Weights of a small image VQ-VAE: encoder arch resnet.
Rows from block 11 of the encoder, named by matrix and row number. Rows with one number belong to one channel. Each number is 500 + 25 x the weight over its row's rms, rounded and kept within 0 to 999. All counts start at 0. Numbers have three digits each. After the name is the row's rms in percent of the matrix's.
# convs0: first 3x3 conv (encoder.blocks.11.convs.0.weight, 96x96x3x3), inputs 44-47, a 3x3 kernel for each
# convs1: second 3x3 conv (encoder.blocks.11.convs.1.weight, 96x96x3x3, transposed), outputs 44-47, a 3x3 kernel for each
convs0.14 104:482503516502498511497473507520480520459518498511490471486495482517471518500534488494493521497453521502496513
convs1.14 104:504460526486486505549496496506495481520477532527526512492519491494561502477514515508506483519484476508495490
convs0.15 099:490488508424518485533556492494491480558470530478472509477510504484518514536484496505484521483529536512530490
convs1.15 093:500496503517515480541512482515505485499495477511499508492508484499488559477471500499497480535492483483540491
convs0.16 107:504491534444469488496482471515499555489524471445483450456513493565496506523491539502471477520508500496529492
convs1.16 098:521518507520488544501486510492532483506486492491500501457516476505489492523488513480491519489535559526526483
convs0.17 098:542531499522501463468523475472531526484518554492526489498502518487529474518548490546525492530496498552493495
convs1.17 092:556503511510467525518499534508485512460470492507492511471485500550499510515512498527518507482495445518499490
convs0.18 087:468471544477529483477485507457506520476460482492541517525529509546564489501500503510493529535501497505521515
convs1.18 095:509536489512465517489497506512486506522493496476517505481509495492459512478479481500518494513506475519550496
convs0.19 100:502507525478482461512485489471521530496461485481534491501471517491525504506500476463466490489473481484520499
convs1.19 100:483530531494521530492515526497510509488533493504469534507480469507495508501536496500512437547450505495476479
convs0.20 104:494488474503520514472499518497522520494480513495503484484512493487515505505508486514508484482518488534487494
convs1.20 119:500531493529349525502534487518497505468479492499511519510493509467517473488503519488514542519400515485533487
convs0.21 093:496475488485521548466519518496516523464516511515515491526481505477469498500479494462513495477516506509486493
convs1.21 087:478455494497507497471522465504457482518535527500481490530527526505469503500505512502505460481496493456504481
convs0.22 099:512514481510528512510492483519524524508491486472505500492484471501549494501522503476517485501509507520459523
convs1.22 089:527471477460490497495522504509504506503493494478497502515467505513474496500527501506446463508478478476512452
convs0.23 090:505544493528532532486501531493570450494487515549530536445440420508498465484509486504510493467508506521505488
convs1.23 081:494523484495471497509455496462486493522513473523504466508531497485502520503547533517520462507505509500482486
convs0.24 106:510470493507510484496501551508489516466511534449475518530520478521518502449499504491516493542499543519514491
convs1.24 103:465490498474486517538507510474466531496512468520527532488489542477509475494502498489517518495473570527507469
convs0.25 098:542548492521418531530504513523506474528496479517497475505481490523543514529494482494512515491487498470506489
convs1.25 103:492529480499402537475488482499485496496472475488479484509487485460533482508516502518575466508394504509491479
convs0.26 094:486522506511535506457474468521503476510498518481557508474487495512499515510515518490461494540490515514495487
convs1.26 087:525484541519459499498541522497497495492526477455469508480532457485506490488484457509452487507451520505525475
convs0.27 100:462473515488489482481474466488490497545477468470467501519466531510515497491533524474508497477502524513469497
convs1.27 085:528524507545475470476530518493490465505497490522515520483487501486502510481534518502544496487442504471498517
convs0.28 111:494494513512479529490542435461480513449454530529478518493581523529540491503507473469528508504511493493498508
convs1.28 098:509462515479515471514475491505524516504518517505531514541520484496481477480444491524488462480551495454522488
convs0.29 088:540488499510486514498530474454502512506510474531472449511502521477531497499478470489500495500545539477515547
convs1.29 100:487479484523518526482512464513526496523535477522511505521489505504492504509484522512517485506517483497447486
convs0.30 113:501470508518473525492500501520460509491470541478489464493518501485499466492497557470529534468486506464510494
convs1.30 095:501529501479485459471500479541527521515494474511506470457472524511510506506504502528494498464542529473525519
convs0.31 102:499482480475509472498503522488480474512433507481524497497523505483546486519503500523505482489469481467523495
convs1.31 124:517490515506469497508506496523514484509551491514530511476472499485528497483485484487475537538544506507527508
convs0.32 096:524489489524513535533502518495513455472486544512482513506503512521496490480496462489491479484490465483481505
convs1.32 090:499506513464485498432529497511482484516475478518499497496516487519515493496485530514537502507536510508511549
convs0.33 107:512497533496525499522512478463505514501493472466534506476497518517490488480527537490535509502503519504516501
convs1.33 100:494485501479510529509520492483494495485476530531517500527491507514520495482444528552513479532503521513472423
convs0.34 102:513554486522540534503511520507527493490489471540482387475488488517512558485509551499494515506513517525522468
convs1.34 096:464487487484503464473483489476480473490533509506493520480525510492507503531495496588537487522463474481469468
convs0.35 100:512478480469477459489497477507533486473502484480494503524515507517467511502468516477468473507497485536497506
convs1.35 088:495500464542511486537522463510488523501499508470505534502508516499497507525480487520523421530507474496481488
convs0.36 108:463449477480573540483556543483491543460485524489536534461490487505511481506453479521513497494528518510491503
convs1.36 101:495467520493485525472491473497514494495492478482500483523510502529487497518524490486436473469439514466519521
convs0.37 101:499481480477484503538505494501495471491518478489473516490471498496483511531513528484537477495515459483502497
convs1.37 088:458545489528556525506500503528511502476525495523497510468476503480482494504512512529491483484468507510453526
convs0.38 098:481454476468468513519494508508445473517466497505474528507521517478529494497501518485459493471479541504479506
convs1.38 115:494472497527487492510410510527492468501488497489480496488507517486492529469524510514509519547520503494377523
convs0.39 107:498526503530540502498544508471475504495460553478522529474512533462558493503525491528545537542503518521512511
convs1.39 117:515531505510460508499498494502507492498483519498568509508497499501498500488513499549540561517461535518489538
convs0.40 116:493487514516510477469526476473449504518518453506511489485516551499477547467495520503531495495524476493504524
convs1.40 111:489509508510515498508477494493499509485494483496525490504516493452492510476481493492509525610545506518487511
convs0.41 101:491490504487492495496509484486497508487515463540509511501459458508497531503544492498518498496493487500505522
convs1.41 089:493477485473513491509502506532542486492492490500513506524496513489504500511512510510495449516531510536530492
convs0.42 093:486510535481541496472471549468548517495496539493480489517533481487515545491525498474499485516503536479517500
convs1.42 087:502513483497494515513486498518494536510514485519520552487470518547486477487478482481529505489513465502448461
convs0.43 100:508545526486571521484521521496519501476490491468475507485466502497480509495495518541516482558523503536503511
convs1.43 091:523494548517452506508497499470535518508515513497508516524511471503505480497527507523493551556490450471482465
convs0.44 100:514502514522480491484508524511492487509486474504524467458579486528494498524453495552534523486520500505509490
convs1.44 102:484435481540521507490534508483500498540504506536515506489515489479481454479419498488518506502505507485612523
convs0.45 099:517516502512439533508517539498483482481530489503511524521548469489412508481486500506527506515439497497489520
convs1.45 126:485483484540433487489495494499493504528443502479499503507486516488597516503505519507510494477281545518521482
convs0.46 096:533533491490519464499485445504504491516496516499476476457510503504497523488529498491538509500495524499504516
convs1.46 097:491499467482537490494476527466515506516508519529533489481475502519487532481518500464545485427475471470465437
convs0.47 093:557534526525528508496503484508534492519497507552521526467453490511493510516489526482455501473493491487490512
convs1.47 088:492536511499508497456438461521462489479495485481485482481470487501483505480545507507487538517493481508524484
convs0.48 103:489485520467567494496518498512519498530503501511473510489509488505546491493508507504509505496533485504485530
convs1.48 122:505525485531504491491519508488508476486513490478497497498495478488477510522494471497564529520334536525533512
convs0.49 092:501512457511488451492447485492509495498503570509486474531509584495488502485528520504484504493479469452520507
convs1.49 105:488509531487499485517479501475504484529504472514500505473475488506508509452474488497479514398498555528474498
convs0.50 096:495515522496485530505513478474522508480466454490516528528478492497507464493504487503477494525481481507530518
convs1.50 093:479470486481505508499481460525495505507546521496509514485492479524441507514488494455474461484528525479516441
convs0.51 098:509560501489545495518523542495480505516496471535499476536519527515512488480518484541509474505530516514491504
convs1.51 087:482495520476501538448513481495498473500526455505524506514479513531497492525452509491501542536477435508475494
convs0.52 107:502471446492527515536490506454486503523507510475457497501493513498531480478524512554491500561521525503513508
convs1.52 097:498493500503492501494526492505547505505555476531523499503499488514487530502492503503474502471488477494561556
convs0.53 086:507509515487546464528532510529491526541476492500517484473485470492542533518520543516517473502420520511520522
convs1.53 093:490483509490508510484488494497516489525486492518513501469496509501457490491498499511534495508458499486454508
convs0.54 107:489482505500522448540447521474518496507501484502438571511534537516520513454622504513501528500477496516494492
convs1.54 099:513485512500539543503485490468495501487497519491512518488489519512476470502484476475459490528509534471426542
convs0.55 101:520483471526504514538543512475478481493452518439488530510510524519583538537505497499488514504544551519488496
convs1.55 092:489498494509531481503512481514489490486530512506515500484485487521445477471473496519476503537511511520531543
convs0.56 106:511485513495489520481503456526474527496495546538481482487503445474520513495513515517473504502486529506468516
convs1.56 092:459515515524481534480542518494475482487506477487471483489472502494491515491496489532522498510454493448480488
convs0.57 100:469498527488467496514541477489534503511529489511498506487517521508531526513499503519487497467490506536498501
convs1.57 121:517501492508441500471502475490515512508509501492489497505518519501501486514504521501488486504520514491502493
convs0.58 098:481506489485522492495506440495480543466485543476481503474492486521539477510508523493471525526461515465478474
convs1.58 086:510517510549475529496474520487495525479473486488487521502496472500515517518492517420538504478530468501509453
convs0.59 100:491516530488507542470494516474524544497502481487482566490559515503524482473521473488532518481486512473491506
convs1.59 090:465540553514502532488529539475488513499495504517515490556508504507500484535479499428547554494511554437479553
convs0.60 106:515510486532531499504500512539517511533474438538475474521543591475487606508493501483547522494498497480478490
convs1.60 097:461518515493528478486472515522467466490524479513516481477511461465487502482505478477554461501525507506502473
convs0.61 097:482525528475543501474483554481536530459575491476505512494530480490512540522485542501510504473475513474506548
convs1.61 095:480558478494487522533450511504484494493520494508500492454506519497552472512470492497532530532524511523468500
convs0.62 092:485524525507555492458494510470477514492515516488438442493506489481463531485503495505477479499559490512458509
convs1.62 096:502524510507476543497491525535496497491532513497486498517494538480516506491504509486477500512510477474498507
convs0.63 100:466482503481508485498490515481510512488526505478498548495519540462541550506509522481501500521470472535523505
convs1.63 086:504486529507487488522526508508472483498471505502464468495491495487467512497465475514512492534489455493539527
convs0.64 093:477462491478466524499474520458477508447484505516448483521473497522536526489491502484538545493509515510477506
convs1.64 085:483519512467530482498470500472490485501502515488498466523488500486472516489517493514510503498514488497508541
convs0.65 104:498498500491474474499506502494530505481522514516507503513504486551498505525537504484507479516496484493510488
convs1.65 127:484499487483479499487511533507503532475521510483493551518484485508488505503492495539536490533508365498520497
convs0.66 088:489523506467475512507561499492500520530523538511485471468477483530511502493484494518539507478519525523488472
convs1.66 087:504510532484506490475469439483505476489476480502533499512500528507508482474473491514449525475480477484466443
convs0.67 108:519472503520497443513530483500493520487504489491516518487516491482548496491499499498495500511502510485506492
convs1.67 149:489481495503490484487480494506505504497500527513539548503508498515471504494509497496515482473494495474483479
convs0.68 102:516538437505516507490567500496543448478523507536474482521492559494510493520553500484462507503515505488491475
convs1.68 118:526497469515502450479486464527522491480547529510494526515487494507502496499506481524397515502465496550496511
convs0.69 103:478487443497571599494501499465508484495479443507511478510487511504559502525518507514493496496510516503491476
convs1.69 100:511499482471422461529533473524485496470512486506483501519509505495491499538500510493521524447428541494534501
convs0.70 109:513515477483512530481477516499502487478486491510518463503468533489571516526503490501520474522549510488535534
convs1.70 108:454547503488537459482488490513499484543517450523507499514521475458438527470501524449528505496494503468508512
convs0.71 111:542430507496489506498530487466554518501474462471510494479489500498501498513511485487488499520480488497524509
convs1.71 094:492534548539455523498504486523475504503463490506452535491513497496496504485536475514500518532481510478464473
convs0.72 102:526509498505579437510480513509469496513440529512500499509524507501525473511494501526507479524454467528496503
convs1.72 096:499523476473472517457481489499460506478501493492502530491521492577442499514499484502476521518473537497500465
convs0.73 095:534501521501518553498475522531494508543506520482510516493492523540478544508470478468468511471492508487495486
convs1.73 084:473481534497481486470525515472493488484484471489492508513483462482514505493488531536492484470494515471497542
convs0.74 092:482446451492550465518527455521511507530496491501486490507515489529511486498471467488494486466460546504528491
convs1.74 092:515478527531490519508514507477449513491501507503531484520486497507514482478463486509512507479506470538541487
convs0.75 109:527505505499504507487521490519498477505504489528501508505552490500494498510507486507469499502486490490502488
convs1.75 096:492499493499485490490523520476519503512465508499483478506484501493495490500480482540518522520476465514515511
convs0.76 110:501503481504453540494471480489498511501513494494516482512507517478515508490520507516488509514538494500504488
convs1.76 131:512496493477547492502502497491503486523494517511508510501484519488436500469465499505530532481595488502481499
convs0.77 094:501493522522524471514509517493479509506525487516492498520505498500516541508485496522482483515462486494473454
convs1.77 113:497476501526420500486548490492516486526532495498500497492497507496506503499501496493522487499420551489534488
convs0.78 096:438436457492486477489537468506532512520534472510497519491550479526500514505503549508487485525498487542510473
convs1.78 099:495530483501523477513507470486527467482509507462502504482478479528509496515520504503499476435529502452517485
convs0.79 102:529490536524527514534513545512506484485507481500520483485509491495485505517492497524515501561512540528543512
convs1.79 096:533510490504532508503502491522506512521528505497472498492471497511474497501504503499519494511528525527531511
convs0.80 102:533525522508486496542509488488515493523555507464533521478498477498436508523520532490524504541524467490510497
convs1.80 101:511501483488518530516473471470495496503483522512492476488463490486562502464516520514488468489513457438502456
convs0.81 096:495508465509529539508503526498492482534494516494453484486488526533526480526531521515516514505492563495484503
convs1.81 096:483537468494496517506473513481497499493516494514489478487474474516467472487489504484474493511459472566512482
convs0.82 101:481488480518525503524444511485480524523488500505583470472471511508514477476468504520523548505526517485474497
convs1.82 097:515415559542478493508520470506469527495515462499499496489547496494505498505519518508407530478516484468478463
convs0.83 101:510478494492480518469478506513491527549500530509492483472522507476494517489510506500506481501490486508486508
convs1.83 100:502508511515551521536520523499513508478507475469520522490508487515510507515498506530469536486421503487532508
convs0.84 108:470501516503530543545483540510504502495475444507497487526507506517520561513508476498493514524525505554523505
convs1.84 101:519506480496517523483492513509471509493514514488498505496477490493485474486479455494520491518453507507488545
convs0.85 105:544499488483516529479582515511512517510489503451460449506499488489473549456586479486493496527540525522505484
convs1.85 110:515464532473506479502466485497485499502530474505501492475489480463529547532518505491376497483528526498528521
convs0.86 109:508481494477460483503477503490466476503533477491506493520529503474486503469518511481540508511489539504520500
convs1.86 109:495504515546444520520527534508503493484508492496532502478514480480549489493463459477531524507542513512506521
convs0.87 102:478510505463526500436493506486531520465495520462496552475500520507469507495460482518515514497512484523533494
convs1.87 097:509506476493489505509500513475509510504502463498494501515508488503516496492473504481469541491431522479463451
convs0.88 092:527461439509491480508515487502494470517511472501483485484556508492475507505464499519521526517553480483502520
convs1.88 094:494517495516521505542460501523507488500540526524556523495521532521526509499486491495493471454440497457500463